config = dict(
    arch='jasper',
    model='audio embedding model',
    dataset='acted Russian speech (Dusha)',
    train_examples=26041,
    time_shift_ms=100,
    input='waveform_16khz',
    targets=['emotion'],
    num_classes=4,
    embedding_dim=128,
    norm='batchnorm',
    activation='elu',
    depths=[2, 4, 4],
    kernel_size=7,
    wave_channels=128,
    wave_strides=[5, 2, 2, 2, 2, 2],
    widths=[192, 240, 288],
    am_softmax_margin=0.3,
    am_softmax_scale=16,
    init='torch_default',
    residual_init='none',
    optimizer='soap',
    beta2=0.95,
    lr=0.0046,
    beta1=0.9,
    shampoo_beta=0.95,
    eps=1e-08,
    precondition_frequency=32,
    max_precond_dim=1024,
    merge_dims=True,
    one_sided=False,
    adamw_lr_other_params=0.0014,
    grad_clip=3.0,
    gradient_centralization=True,
    gradient_noise=0.1,
    ema_decay=0.995,
    steps=7000,
    batch_size=128,
    epochs=34.4,
    lr_schedule='step',
    warmup_steps=1400,
    weight_decay=0.1,
    adamw_weight_decay_other_params=0.05,
)
Rows from block 5 of a small audio embedding model, named by matrix and row number. Rows with one number belong to one channel. Each number is 500 + 40 x the weight over its row's rms, rounded and kept within 0 to 999. All counts start at 0. Numbers have three digits each. After the name is the row's rms in percent of the matrix's.
After each channel's rows are labels from the 100 clips, of 14976, where the channel reaches its highest value: "strongest on" is what is common among them. Only what is clearly more common there than usual is listed. The data: acted Russian speech (Dusha).
# convs0: first width-7 conv (model.blocks.5.convs.0.weight, 240x240x7, each kernel summed), inputs 120-239
# convs1: second width-7 conv (model.blocks.5.convs.1.weight, 240x240x7, transposed, each kernel summed), outputs 120-239

convs0.9 095:527488488524507503498465549473423512473513480518537524550514533511542481475514479508480547478488481467480548494531505488540498403571524561500490492441486536569518507505601448542444448537520436509498539498555528473511514492472496489484517520473426481550485502504480468539389427540473524499460440563521503536564512546497438493557566506472529532548510505494455491
convs1.9 104:463442464493436425511507485499490563488482500484506473476487475500549411437524471549501473506543501515539455538470533498521544488495483486554601483490506420510524448526453463500564545447560547535523475488434542509545454449444492457454547553523532485487511460614486394485504532487604452457569470485447538537437527486447483444464438510510517515504545515492525565
strongest on: emotion: angry

convs0.28 098:524443476444533528523538546455437582531436482474512499415488515482531527554516530479471466542448473491508493526449433553562497520513479461459567463484543517431513525475491539427538521501432563596560453480490506429527537491553423506494535462449462540539590495509553554519480447535521508490489474497464498416488504556439465512550472453493466472492467523423492533
convs1.28 101:477499576431463491514543402520469558481504542515540462522525458405494459519487426546502548487548506508533581553470549544469509461477438460534483516496507514499521489537540469460548518543518535430501516464411499433476525530508515468475549451505524530512504441449496418515432545545572540532506465477487548389513466537487536561458501524524496526461453547580493515
strongest on: emotion: positive

convs0.111 102:521457538439426541514552561503515491528531445531584513498531472463496555413535445515545451520569436475454475545501535517389490532489457581482504480531486489575503470467500490492407439501454520501525550475517522479471484526471560439450529511470476480497507561537513435564429528490472504520461597527449476453557559565538526543513497453492504499466522550520532547
convs1.111 110:519522546537473461474563542477473510455510494495507417443491474493467483510506465485530488503529483559515438430506535434481460515581513562502564509507529478505557478523498455470565469486514460454421511500457509491552531483520477538509479430536458541498475558446583531575448503494500534458473500490534503412475532523462486490506561558587449537464477554576541469
strongest on: emotion: angry

convs0.154 092:519470452394458520506467490485509478516505493456541530425539522453488479549546462461513518539473491569477514427493551422489500539452514504488477503529522518451486460534449566547525585481505529547565501440498552506553483520580493486476538529448457516501531463468501535516502479500489458551495531521563471578458574530562472548535537502546503472572496461530489647
convs1.154 095:454560558516476498498473504540475561529558454588533481460473482467452533590491521450493486564444524486479490499429494573469529551483478492520475501447536531481543446550563466513471488489500478454485488531450517513476521488456566450507568436561497495478491537523482546514437513461581513545491463464432534518498481524460481460509445483520463507533481498508554459
strongest on: emotion: positive

convs0.91 098:560474515472495514497450442434418507467552487519496480479475486550487483518547580530472567468516419504522506554478502503451496526488511504449526543543458467566443528462578508460478616547475456477440485524552462489496495477385513529523473475507449534567509503523530478499540456511448483493557453545467510528507427530497454519589502490527462549411516453545425474
convs1.91 090:524506502511551504518487542502487505499461495509456506464445528479480543490470450489535491453486511516544540501484500536473523491516474545511506498519504423414416548480529520485482476481439568528542560475481495491536380530537545558551504510511520449534454463474554460378447498569422525525568598481527472492526460503450502499468591510493544524489510453548489492
strongest on: emotion: angry

convs0.110 098:476504470530472521486535461487548499507563550439469498489503467429518524543493483520480461494517510542487529445496484524493544509567490566485578514483510486505494555464478555475429547464373531534506505428440470564531417553516541447466393549467589531516522486461558459447517434515584514548550492506613515504519496484508424485495466523520440447504528463530586526
convs1.110 105:481498526579502532574513453553478526456528481586511561479514424502468455480504490504554480577549524490485515471490536520471484523494508494546558528499454542441540470487488421513457536444435525501534527477442492426434430515472586490545451510501430499521525505560482480518486493544451520457557526506416528466468446587485441536461533457510501508467539516457509393
strongest on: emotion: angry

convs0.105 101:442529490531523509477455554530484474472536554495425499458502448559522413525509381454458487437469561421470538528558491553482491565457531438547531525499523475488417458459416449464489482485486485448485397513493487525500533492519527509527480456469491497487485614493537576515543478527562493520520547480501470503516505508444573564471448457552474480506503514472519441
convs1.105 101:471606470497459444506478553457488520476497521520504491414484517495441539454531498515532537535546446505471529597463412572504513509608502518648492507485510464409481515533460476506594522505519503495505520546493504530504476430542572483493515556484570480491491486567506506539489519510416465502448491444498486560504514429564496488512551508504519517529528526483484428
strongest on: emotion: angry

convs0.115 094:468413516422513445426456462458541565458542532553539455404495540514503557504470498456453532493503591505535493519383513539444507553563448517517568537524458553456464534478450539532551445482503479505508498561512520533520499564489448496488517471563500482496536514504497513450486493477488556522435494614467463496467511513527478501541490577490418512537571528501475535
convs1.115 102:517517514515481441525616538448451453551492484475473527411510482486434543482521493480477437488449463435457509531431519533512541537463527460456426464573577489474548488472445562426481426485495470470496549414447512447503480492417567475488530519513421467530560502459513468543460537504489512507519467413482485506517505519497546436505417499534539443532493517479471450
strongest on: emotion: positive

convs0.92 098:469488541521504431487477562512603525436502475466461486459448495517502488522531448411513567542528473518491527464465469521462517544480429491513555578493542483487474545486531429504501475539492428506544572485505518550448486527497559450536483525511473511462489606498492475584580518487443514504500547545513481495448519519489495527565504520446496507487477473522536445
convs1.92 105:505494545508389464495534435470488492574506451448511613477547513537488475490506469556482523484449551500497586531504501493481561573472540509485475505488506503477537489486509474552436571470509542468473491619535508472573515500500471458432475433435532410553525507448454495500394521530536413496466534449541469556521476428507404504498485561478487492516506472541470411
strongest on: emotion: angry

convs0.50 101:452468555482503483489459479524593541517497433494528548480488572528529501491513529464488546492498511523481470531530483474521465539521482481506456541499518555480552517419504534532542541484478462531489591540480519438530558488483526547565538538463487448460524495457439562480505506588515455490543518558485522484538470495475464438505473547489521523561594491468492564
convs1.50 096:526438548565552542436595493438468444503485476478465454511488540442464507566516473501473428571439524453544514469508498546534460566490496547561560548481451494527534499486531570487479505570508433489497505496517552481458519465517484517546514430491498476473469454483544438523524581465502507439523473545513463475472485534472546437520472524510448539441498489613497474
strongest on: emotion: positive

convs0.34 094:532528516510512506524514583531511548454489548499423443471459519524505502518443565527509498491494449518490483451539546520519532492480472458478512471484538509522466526541465467515564462557546512527489458547458490482553476521530494519494547517508562481496469562529495512445541511528561470519539539506479510489508508552477569445497457423436506445407573532473504518
convs1.34 100:494496451426479400446435518497441513525465566470543443504478545498547533521503506498518512529482434463507537578507460472515513469462470503535419533494605531477544474467504539507521531517476467470584451586508458531573536458432464531492580524504499536571399570529540552559546480439585474457525476455517553529503461481515541458498589538596465418535545546526564490
strongest on: emotion: positive

convs0.187 100:493494592483409492477551611445489505504501592488557489472520442492504516515483474439397497468536481513430552540484539525529435492378504540543552562499522434505500490517621507533437551505480423475501474490516501485531452538530551485495464452493480494494501449518538493498563507527554515469480472487475471509569473438453444513491538575458507539569456518470499550
convs1.187 097:470464472524516552531504496435480564516469588506426514587481488429443468493433576478510527494468452499507456479502491531511527576489532542513446474612582499444483511525509482443481485537477525499557472507462522514473461531535474436529547502544577530517573476527483581543529549501486499575538526434478548499462540476484584460497440545475545486512513488521522467
strongest on: emotion: positive

convs0.205 097:416553530519470518470588565481528482473539443479502539469487544508502449526489559513514517531509495478461483478463545506537520502479513499531469496477481515509519595477511490562501531435539540519506454491510514558525510496579455520528409452508471480482528482589480440498520492511515568468490437511499469472550522445442525434456367514535563487510443565540461507
convs1.205 103:437524473407468491492479517486436514465503579506456530490495465565482466449520466579485510465430510499451471537533519505415480556529500523501558562501429496529521422484513533389487536468445538506514497474517508583512563554481531505498582502588489485509520476519475548447476521515497465523482503542507583507538506493522556481535532514500458529473463468449495516
strongest on: emotion: angry

convs0.186 102:505539464468436512527422519455484475555485527562521526542478486453487467532504476478493518473542425570508474418462506506526486438542447420543513472494495447533527504516520534476619511473548455516461457505467486438451529518440510497500442511484467515462519490525547490492464529491453541537513503515490502465459523466460534539512507474438544436433512473453516530
convs1.186 100:432509508479526504439496502532499489434559468412569538551510498529510532555506448529503454478545576529557535455483532498416532507469498545497486504495489506478519473492426503518535463470477595549488513564497552475542516522561483501501501595526506509568533450443526548411523513484556486514564551556434502462534454469457525502465464478528489519475510482521517456
strongest on: emotion: angry

convs0.24 096:488550529495565451557542573493529517533496459550502535484460506488436507527561542463508520520383441467531533511459498467449480513577547536499483504475508493534469464474527526467539543502475501521516521527544448467510499591527540525459539599456487514518493589521505513501461471469493498540444484564447483516482479494499509513525568525541524482443462537488476459
convs1.24 098:497437494422438536449487545491476473516517511492529471448488544497449556486424486531447516547502547520498504498398493550510512464596552537509520476490487574456460589559477511474444503516500525541486460449475481553453466412525518556522551429547525485547537428531438566528490468475548559521512513437443494478482444520502510515478476468486520486484513480579508507
strongest on: emotion: positive; emotion: angry

convs0.2 098:406532491531507522510505537412464523449425524495535485482474388458520487500425487496562492507467438512494490509484497493555424562529494553499521546521477502545525469516489473559558506465508449497532461542540479487534529508452467459468479436475529587491526458487505494488568532528578446518540509416522482505454502528491468479511509546508607489504516462440530499
convs1.2 103:456529458492486492540456556554451490534506486446569442525440530501443512493457509512475507488434512514455450534529499518556467576510455454478537494491521509512514469522471453503523451534419474505546520476525450517498527554532415529494538509563536541458450393514449466495429455513471562491481476515536578473492499507439465480511534598457435525497505584402385530
strongest on: emotion: angry

convs0.121 106:557521476527499532437560475509491427519449502469527551498513491529507584452420585550578546508573513542489519440471507521474490490440469552488531473535512473541451549444552463495465543536515526497545559490490517518517530459412560444529562469492533522556471459515483532483497503504482501470475593506451464555471516426474464489504588444552522465443577554538512464
convs1.121 099:533501502510515470498464475474503551430414450441429489569495526484566529519475476443415553506445462400557466566456440532519461487554497515500459529458508524467483441527549508452559457453473493478571534466511585465412494481532454531462420539468492494544465565465536494478516589460416476569507484520500557509531444514498551516548512505486503479497444490463503518
strongest on: emotion: angry