config.toml
embedding_dim = 128
init = "torch_default"
batch_size = 128
Rows from block 6 of a small audio embedding model, named by matrix and row number. Rows with one number belong to one channel. Each number is 128 + 32 x the weight over its row's rms, rounded and kept within 0 to 255. All counts start at 0. Numbers have three digits each.
After each channel's rows are labels from the 100 clips, of 14976, where the channel reaches its highest value: "top examples" is what is common among them; "loudest" is the band of the loudest frequency at the time of the peak. Only what is clearly more common there than usual is listed. The data: acted Russian speech (Dusha). In brackets: how many of the 100.
# convs0: first width-7 conv, stride 2 (model.blocks.6.convs.0.weight, 288x240x7, each kernel summed), inputs 0-59
# convs1: second width-7 conv (model.blocks.6.convs.1.weight, 288x288x7, transposed, each kernel summed), outputs 0-57

convs0.118:136124185134097090085134117158090172091156103149135131137144052120137135118152052106146085119100099170120145089134149110178135134117157111102170102173099051159135152086095101101157
convs1.118:157138137110130140133164180137131163140176137154121064155091111070116173131118129115127113137070139129130112116082076067145059133144128123107140119110155083143144175117139143
top examples: emotion: angry (91)
loudest: 250 to 500 Hz (46)

convs0.223:134219108109200156150110140146153150138104104108110120132165118157109119113096137146174152101120110101060156101117099117064117107124132102150162114074150099153086118133086097141118
convs1.223:175091106121156121147140148048135199082055126094167086096123056132181129132158120120132137143097106172109076123063160155115085168143177167136110098161109114127109126070098133
top examples: emotion: neutral (61)
loudest: 4000 to 8000 Hz (32)

convs0.132:125096141116113136136130104095164154050120133135087147145129178104204128091157093105060191091052144062092105119148136158144092146148083133151167167173119147086106146125160072131111
convs1.132:086141130123139064125115087194151144104137136151096145169163154129153048125138159073106100123163170097161146162128157154155086084101087083127135105097129102102095181141118096
top examples: emotion: positive (64)
loudest: 4000 to 8000 Hz (36)

convs0.206:124138125116141178152100114118128113143155046131143117154120112148128110130165128167106174136114164095154088144171064094098172174209168081131089141078137157121155124123131118155138
convs1.206:130159130145133089127125092133144186129084095133170137147110104154126124092103102142152143157104101183123146156072115121111151075094123072117079049160129080122116091181109106
top examples: emotion: positive (94)
loudest: 500 to 1000 Hz (47)

convs0.69:105108147134119155120102113075122073137118106137095102113102108109143160102117159124142091045137062081179126148120137127147188130161127111106111174058143093131063156162178117099167
convs1.69:086150157153120102083144172171135052134153120102100079141160117108138112131129165111077138104128117135115155133081142174104120162141163092098171141148128118129068109147114168
top examples: emotion: positive (42)
loudest: 500 to 1000 Hz (37)

convs0.239:119181158131111140149119124103127166101185133094070107158147127129128120148042095073107155130102128126191140137109113120131108107104166135068125090141102168097191132066137130123148
convs1.239:152156130182103077149110128106154144070093126091177147123093105170128155139195234165185178162161124100152098100090138138145126094106141162117100150097178121116121142141188098
top examples: emotion: positive (51)
loudest: 500 to 1000 Hz (41)

convs0.21:119097129125162093125122119155145104155066106101199171111141178118144080169142134092175129087117134120142134105097162136104087144115155074098115150085123149132134137160115126092185
convs1.21:088091105175130122142133183152095145102048139095154153107101198207148101108111150141109148057123087224107115132082158198086061110149165113186128136154119086112147113120145105
top examples: emotion: positive (67)
loudest: 4000 to 8000 Hz (27)

convs0.126:131138138128062150152164137178153076133156190089159103128151133132162146156085121079159064176127134075138155157133097162140050177104108162173073146082136111135140240135159127114131
convs1.126:133073105137130052144103140145066091153088097103114135071113171159133118104135149161143138074082079161133145177162133155157163152136131101135139165138107090166089083141166121
top examples: emotion: positive (47)
loudest: 250 to 500 Hz (45); 4000 to 8000 Hz (27)

convs0.134:079206123140131169086184199154162113214105113077112086151157068175119119101105126100151154133143138123136151083180159112146106120118134162098144134084070068106127191096160105145120
convs1.134:123128138151101131196146138189085114122133124136105114124145140087160160091110152161092124132030122158100091138101070114108108168060101115133064122115086160185073149138077087
top examples: emotion: positive (81)
loudest: 250 to 500 Hz (56); 500 to 1000 Hz (26)

convs0.63:110116090101134162087156100165160141133168128128153093094114072125135095154089133130132116173115122162116122044111166093135167139098141068096124095084123063174120124068108148164109
convs1.63:059113110113106145115155158131109131170067142138124059129158091107140189138147126122109166107136112141113153146096159150151107176177115113162092143163085049146131128109143128
top examples: emotion: positive (68)
loudest: 250 to 500 Hz (45); 500 to 1000 Hz (27)

convs0.148:099120150173087044204144129047143092108174127147089122116156036175123135104116103133171141128131150191148101169122164148124130153109142108200110147131159087173186145142107150109134
convs1.148:118114134145127121063118133141154114105135122154112110111122178133164128130169112125117109159115132178175142141081151059203085086166107120108150131157125155128179105115157134
top examples: emotion: positive (93)
loudest: 250 to 500 Hz (57); 500 to 1000 Hz (26)

convs0.152:107158127104173100138088126119107120127134178169226087082154178140187161095148124103166154114084109116172102131073182115126169099102092094084087169124125106112094175210115129163165
convs1.152:138121065130072099124121155105160088138099085134061187131098097073182120117090146094102108092100143114142138120075099136133118164171126095164096114095148097082174129114128131
top examples: emotion: angry (83)
loudest: 4000 to 8000 Hz (31)

convs0.143:089182138147109121142130158154134082114155165134153116180175047128180046051140140101112020126155080073104170109106177141174201151108067169118153132128092125119113117131149129111185
convs1.143:180160113115063113156035173108112122156065115160113104111209137114120067148138155124088103134150146137156119107129124119089088158142135119117162132119132155118050118127114077
top examples: emotion: sad (57)
loudest: 250 to 500 Hz (57)

convs0.136:162117138103142226136155058133137143131148117117085170098132076083133084130091124172112195149160137143152129079092114117143187118100151146133121083119127165154130176144081164091103
convs1.136:150133109105087067071129070130149146073098218109138159162153169157129078147143153144155117076144117141145115124120184154135124124106116131098116114099144134183105129096167114
top examples: emotion: positive (91)
loudest: 500 to 1000 Hz (44)

convs0.190:111136070131116064130128162138111115157152085084135107163137115132138116103187133184107158113135123111091154086122137133123100124139186121114115166086151125125161195142142102104162
convs1.190:116157093129072078049140127171159143159135143140165154179087117105157090158213184131134131184073186080138140149147102130162113135120121111120060101116116076112121121137141094
top examples: emotion: positive (77)
loudest: 500 to 1000 Hz (26)

convs0.155:140135106109071137140144128122141135182099096119157053169177158130107163194170076143155156139088174144110131189111101089182137113104175141064126063111111138117137137112156149165176
convs1.155:175138092113105097094078140187087182152130085156074103106117140114141139140098127088119137120119151141091102107154143141131163177126134126157123183104078133160199142167177123
top examples: emotion: positive (74)
loudest: 250 to 500 Hz (49); 500 to 1000 Hz (39)

convs0.252:062140081087059081139059118114070146142184204137194113076113120081113118139096129120052165129139136187177116158157194116105144087130176154148131112149100189099113113124152103114157
convs1.252:119108155051146155130093123141122116115158178116139171110129143054150107125139175111094145138201154134140148145146145149045143102104146089106099093065219057078183167139139107
top examples: emotion: positive (47)
loudest: 500 to 1000 Hz (42)

convs0.104:169137170127177124121073152131071146155160114087128087126158137103096113140123089159166093169102139102151125157146153146152180106075180093157158095141202107127183085125128070144140
convs1.104:141101169095196059182182093080120066113158087125132133179094148157112130134121126125176106164171142127122088163123181115111157123159177164135150133137119097178152138131161111
top examples: emotion: neutral (61)
loudest: 4000 to 8000 Hz (30)

convs0.159:055180116061126134144112163166148088129065152128143074080171115154149102108134107163176119077126024106111123157139112178074146096155127171104131144166125124117165170106116075079111
convs1.159:177103157139141134144100155129101093138165153215151134105175099110151182154189173139152171130096151140141143197089175139165123170143138133099135120130175102092091085151123099
top examples: emotion: neutral (62)
loudest: 4000 to 8000 Hz (42)

convs0.250:195144154068105136161128150163166086121124101162074093080102143093111132118102101080112100083160125123134101155122142108122182140116169153210186078101151136108126109109192130078166
convs1.250:112150109159096110118133133049133191128090095110111154112088105057105174159168125104142109091124150112132100126178163145109095016173081083087106151137108145100152119143170164
top examples: emotion: positive (80)
loudest: 250 to 500 Hz (64); 500 to 1000 Hz (29)

convs0.241:142083054124181131114116094155140139148155140067220130171157169105151179143064134142119140039147131153063117115060112126182127114099095137131177101147107153101141135166099067128135
convs1.241:133157129154092139085139155101126115121113094187146107107091107137149102150168107100136114125140153174083091127107148131085147127152179121144120167161090160153088083134173120
top examples: emotion: angry (47); emotion: positive (39)
loudest: 4000 to 8000 Hz (30)

convs0.286:155099099184131115118174170106112099168155154084101057105074137118109130159151158141152115112101101187116124157159142130162117097135104167167162171133092107070140132108123130124113
convs1.286:113091158144143126084077119128134118075115114153122091103086137106121144099137134126095124094124152173131149096125141136126086163188119111114097125172112188103124096119055119
top examples: emotion: angry (47); emotion: positive (47)
loudest: 250 to 500 Hz (46); 500 to 1000 Hz (36)

convs0.226:140095106143124126116112139170103096140105130168145135163104157133125191201165106161111115160099111113155149105122124124143091136196119108129089099118138120164109156153100159148124
convs1.226:081107145131122169125154139125118133052148152151140141138124154087098156101132157119107094193153111083197018175057093125102130144139138162106086117125154157129099081132093106
top examples: emotion: angry (48); emotion: positive (43)
loudest: 500 to 1000 Hz (40)

convs0.264:133116122169103112096158146138157103136092154047155198120127113135138130133132116079086142131114122156106148092137165079161102078130122131097148175118073068110140168110126088109137
convs1.264:149108179087089117160113129156092146151086135121144121133175169103095147158125167092140105126067105135113148128129162093179136062127144137122106120138140153177168122148121147
top examples: emotion: angry (66)
loudest: 500 to 1000 Hz (25)

convs0.111:152151125124131116098101108131107179120104100063150152100164158174129144063099143162079121087100121123105174141149111183117203114125104203149120149134150132201092144179151153169141
convs1.111:134150115171160118107133133106146120084084172130126150156122077087151123130130101148114139129065131059152141127132075077130147103136095186105181102154096107163137159130156144
top examples: emotion: positive (52)
loudest: 500 to 1000 Hz (42)

convs0.144:102088143130196119140108185049136119141186116081085103164167082080139164156098141043147112076107099095093110150119096137092153106117151144151132093157121136117109076133185178132101
convs1.144:134172115149105099128164130157119126099142109083167131084147095127168150101185146136118120110121104126159172112106143139110082136182068166125148185117100135108098180112143114
top examples: emotion: angry (78)
loudest: 500 to 1000 Hz (48)

convs0.197:201123153128073138149139132211135126114131144144113166174116115140128090110180149150105127145112114113161117144101129176106138078083105080116122146117104144107167181125061112211080
convs1.197:097176131158119056174147139125102113132146104087161091178112169127147118138127087099179102109188141122150152129100123092113135134157117150142099102085113126131134129093103207
top examples: emotion: sad (71)
loudest: 250 to 500 Hz (78)

convs0.271:071090133122166132176141132148109067128203132094093157182104056131091126174070095126082146189154132118136112137174183111070129104184107111115155086146139160123108141108178135091095
convs1.271:068165105111149186105133116158106133147089150150086089149112135110177108107159179059107076133161107138140094210064102138119098142138133145200175145113129139105153078219120108
top examples: emotion: angry (59)
loudest: 500 to 1000 Hz (81)

convs0.224:095087163141141118118092135095105145102198085148112144147137101127145100086141158104118120119086129123090110153121076151131122114146153134114107107107127143100202145133127123109119
convs1.224:174150144161161156167176164110133139140155145097172109151139068104091095116143137162096125147131095228097217144114145133138105131140180118153130071081082147072163166112161109
top examples: emotion: sad (59)
loudest: 500 to 1000 Hz (35)

convs0.43:146173154131095142101081183178139179154179103102115148137141146143105075106121129101101117069082118118097081111164146171127129072086093104139168130107106105134137188128122093138171
convs1.43:193146094135121157150109086123076127165088136111231157137137127124067109154074140109169145150066116123122092137119118112134084121119150084179169142169088065058124153140076080
top examples: emotion: angry (95)
loudest: 4000 to 8000 Hz (29)