Weights of a small audio embedding model: arch jasper.
Rows from block 3 of a small audio embedding model, named by matrix and row number. Rows with one number belong to one channel. Each number is 128 + 32 x the weight over its row's rms, rounded and kept within 0 to 255. All counts start at 0. Numbers have three digits each.
After each channel's rows are labels from the 100 clips, of 14976, where the channel reaches its highest value: "strongest on" is what is common among them. Only what is clearly more common there than usual is listed. The data: acted Russian speech (Dusha).
# convs0: first width-7 conv (model.blocks.3.convs.0.weight, 240x240x7, each kernel summed), inputs 120-239
# convs1: second width-7 conv (model.blocks.3.convs.1.weight, 240x240x7, transposed, each kernel summed), outputs 120-239

convs0.198:102162056095088088162114087121122142121157090150041097126143153089134169124124118141124161108076157111048139161129111085152127130153109174139145153170157140138120165133156139096060089095163119136084153092201146131117152139155088121125174145124186162163110094118106170155171175122126135137114200102089197099159117124106159134117136143110172141165133140133122100
convs1.198:079122148131091203157159131166172131118115085137159160173163122134120134056138141168088140129140112137160175167156084118132142124112145154159110125132126080150059107198071083145102133104142144095108139116102132125127117176122166168154139144103112140073129097153111114110164109163119116122147130135077089100134080100107176114121110074167180163131217166113140148
strongest on: emotion: angry

convs0.135:152136116143128124071066161139174140149139133131072148157097171114178137106155021116123078114125169052136098137114094147201058130117163101087144137168132089212171049097060083146112119141157147103129087120134093089160146137107107120145122165155169118132101108131141105113149129116070153113116129089094163160120118115153162117128168153153063148108162140158158161
convs1.135:122137160171097116061167152133094179141148104051089093117152152091125125063158113096158100169120095107153098117160122143114143124144123202178091108124162147132118062118143106148108125097156096111147096089072115153121102127124147172135117094162132166112134066057067129173191115125162111125110174115112120128127154136129125059140128113115119108100139112054135117
strongest on: emotion: angry

convs0.228:125092089065140178081137124124132149127083102101121099125118126146156106115121133170111112148052059077110145135109128135183111106134169123075112168089133127136117161121192163108121164088121093150139087125100173158156174129199102115113121094130132128106176105171138112137081181066155087113065156105192123149136195148129100098200111109153205115143184151104146164
convs1.228:152115078141067091161163127155140161143126128180119151152145222143103125152080159144150145105097088118138124129164133129159104119114145119143112159136121139079120091149123112124111156137142132097124168173110061069136144142121156138143086129115152143122152106151136117124115144156097117147167100127089136112188139121185126101158113136074105181123148129188092091
strongest on: emotion: positive

convs0.169:136132136092126093135147140168063142184145140124154141114081165072090113152088132138136113109047142087104148067157141071086183106157127140131098103141158057091103128112148131176075151138158168129170110062106166091157162133105114114089149140138147115163175149115104071156124092109099205157101117204144089140141088117141141151133112140118098055097098176157093065
convs1.169:127128137094148092138133073161141147175168100154138181150131071119085139106191174074088160171183153147156103076161148131136097125123153095150139175112079103217065122141112104107099166159137124165141148155205137119141087167151128094117141150128119127124141082132129160092059143121125105150152171153164096123149120174164118103186072145138196086097113126139146199
strongest on: emotion: positive

convs0.131:133129143105165144135111108180154097109118137151098173141152125107109143088127112073103093123088108149100140150144146140189103077114063124035153128111097176123108079143119116079111134150103146179134105173152132137122166139068113131132103134170112177131121110048115080115127108096154161149100098119053112215152148119108099098140130156170101164142130153134154112
convs1.131:141109096166169130114160131093122070153060175090151125115156165154152174126154125127099130144106096120112145112127100158114144138114135164120057100155131128156078186098151153128208103122137155155159151112153068178134172121135153099094176164130121147183133146132148163163161143159073148174185131115157139204146117110120091133148145121096141154096091081067085192
strongest on: emotion: angry

convs0.164:116156137126118170068083109062122078098120079167141138105161112157141183153121107126116156170162132104176113186124145131107132167056172154148168124143109097143251148166108146093123112154098143118130135154199147193047116093126130193126140074091116115123092110099104189138108136071092136136132056144163160092179175171144160103137120154094126143136179127135120133
convs1.164:152121108128068164094154182184139162125109114062130133140169145161156135124081154178121118134080148129124097118107125180133144130139148091145113107127146178142093089130113081116159125127122092111134155115120131107135102100168138119162067123161134149070174107102141127106149116130151060162071159109055159195167119125110128079126118111162146145153125134150164134
strongest on: emotion: angry; emotion: positive

convs0.117:150135123116103113131114173120155142114116124114192149149179140113113134076144100153164133191140100086085144212125165116127127193109103186131155131103148185194121124192123099162075145188109161146123175150121086086162118156168152128132123159184170150107157083115136092111149132144152136110194115146097087133120159118116162100097101127141123103102164184169114128
convs1.117:106105102158176143159110144123087114146143179171129103124098122113152136179138137192078139114159133113160127140123089147152122115144177096117122082143118131155173148081126103130159108144130146106110072149150084092095144085138168085122098097124171111134117228145180095095147087160130081186155123107096155056117135175121113160157176108141093100123165161094110154
strongest on: emotion: angry

convs0.151:121125100146092140132192110118131128137052024160099092183093145098127125100162155152131093133159072111092142140113135215182117112139093151175137139088169117146144122089092130102174135131062141163164199137071151123166111178117180166159089121111142122101040205103151123131150089100186144110114102139167113163151168094124117056104138085099168161096134167116109164
convs1.151:128143124117103103148128102098062118087075128097123120088156107106157136132116113174116099101151131123183130170075108099120100124132147070107228109161106171114161095142132116131156105111128100150068056124113067104142110134150145099147126124151119085088109058173161083166149123062133132131110134086140125132163136129089126161171098163165118153080122111110110125
strongest on: emotion: angry

convs0.119:215108177108150133128056159139132144150113165123104122150147127153117099171158150172133074135163129114149145047168101092104138142095133116169092200146134061172169120140144150046132153086207103159159148119128111110140147121149135159096115134125132112181154116086138143153134091120131129102119150101171129170073115126116169108147141158092164108117123090135066156
convs1.119:170110180105129151111134148113162106140132181118136134118115162076133068088120105092145119113141103148070161146091120138111129147061158116145151155173106132095117175144171180154148116143126110128087172153195126097137144160196120160100104066129161127120088090091141138162059120208110164175131163203144046121090125137140117128138178138120074128149145195139138082
strongest on: emotion: positive

convs0.53:116175151153093137078152118141109103150152114097145176157147109110171106073150161047112173183080080152181101109151079119162119155091173114128156114160121089115159116172156147125153184101166122135102162187197171131108134133155100194131176111121108114157105052127135043123095069137103107119141100120139112194102104142066147164131132077160177103132107194175124169
convs1.53:167162080132120201134098142163134130066121119107098108141134173184144138104136178143175057079098116113113126148132146130207018109186085148121084142135125117164157144131143091144149117105143130127153122145113167056213108120141119048170075142183155187110156177134109169066081097183197079164109152097082196180060123130118166154108131113093152155108141152153088103
strongest on: emotion: angry; emotion: positive

convs0.134:130094116107183113103085143053141203155112119085088073133098099138141111124142125197144102221135120091082123136146145132169185115138098119077158160103101084117134171134088122132134157133091040185173155085176117117165105114157097105138142139130125193163153095116100117130123192176113117168103158121130170182079124075146117119115120084143137160144102093145117080
convs1.134:101107090134185112173106166085118120129091140153121166109148163094117131104131115154135143073160106093142134116128104124140154146141102170118113147095186102138139173107118097171142168102198106093146128176164148082141142158091214158159061120131136147062146161132154122079153128127084104160137050089153066180145112178072191152121089141157162077147146192142109099
strongest on: emotion: angry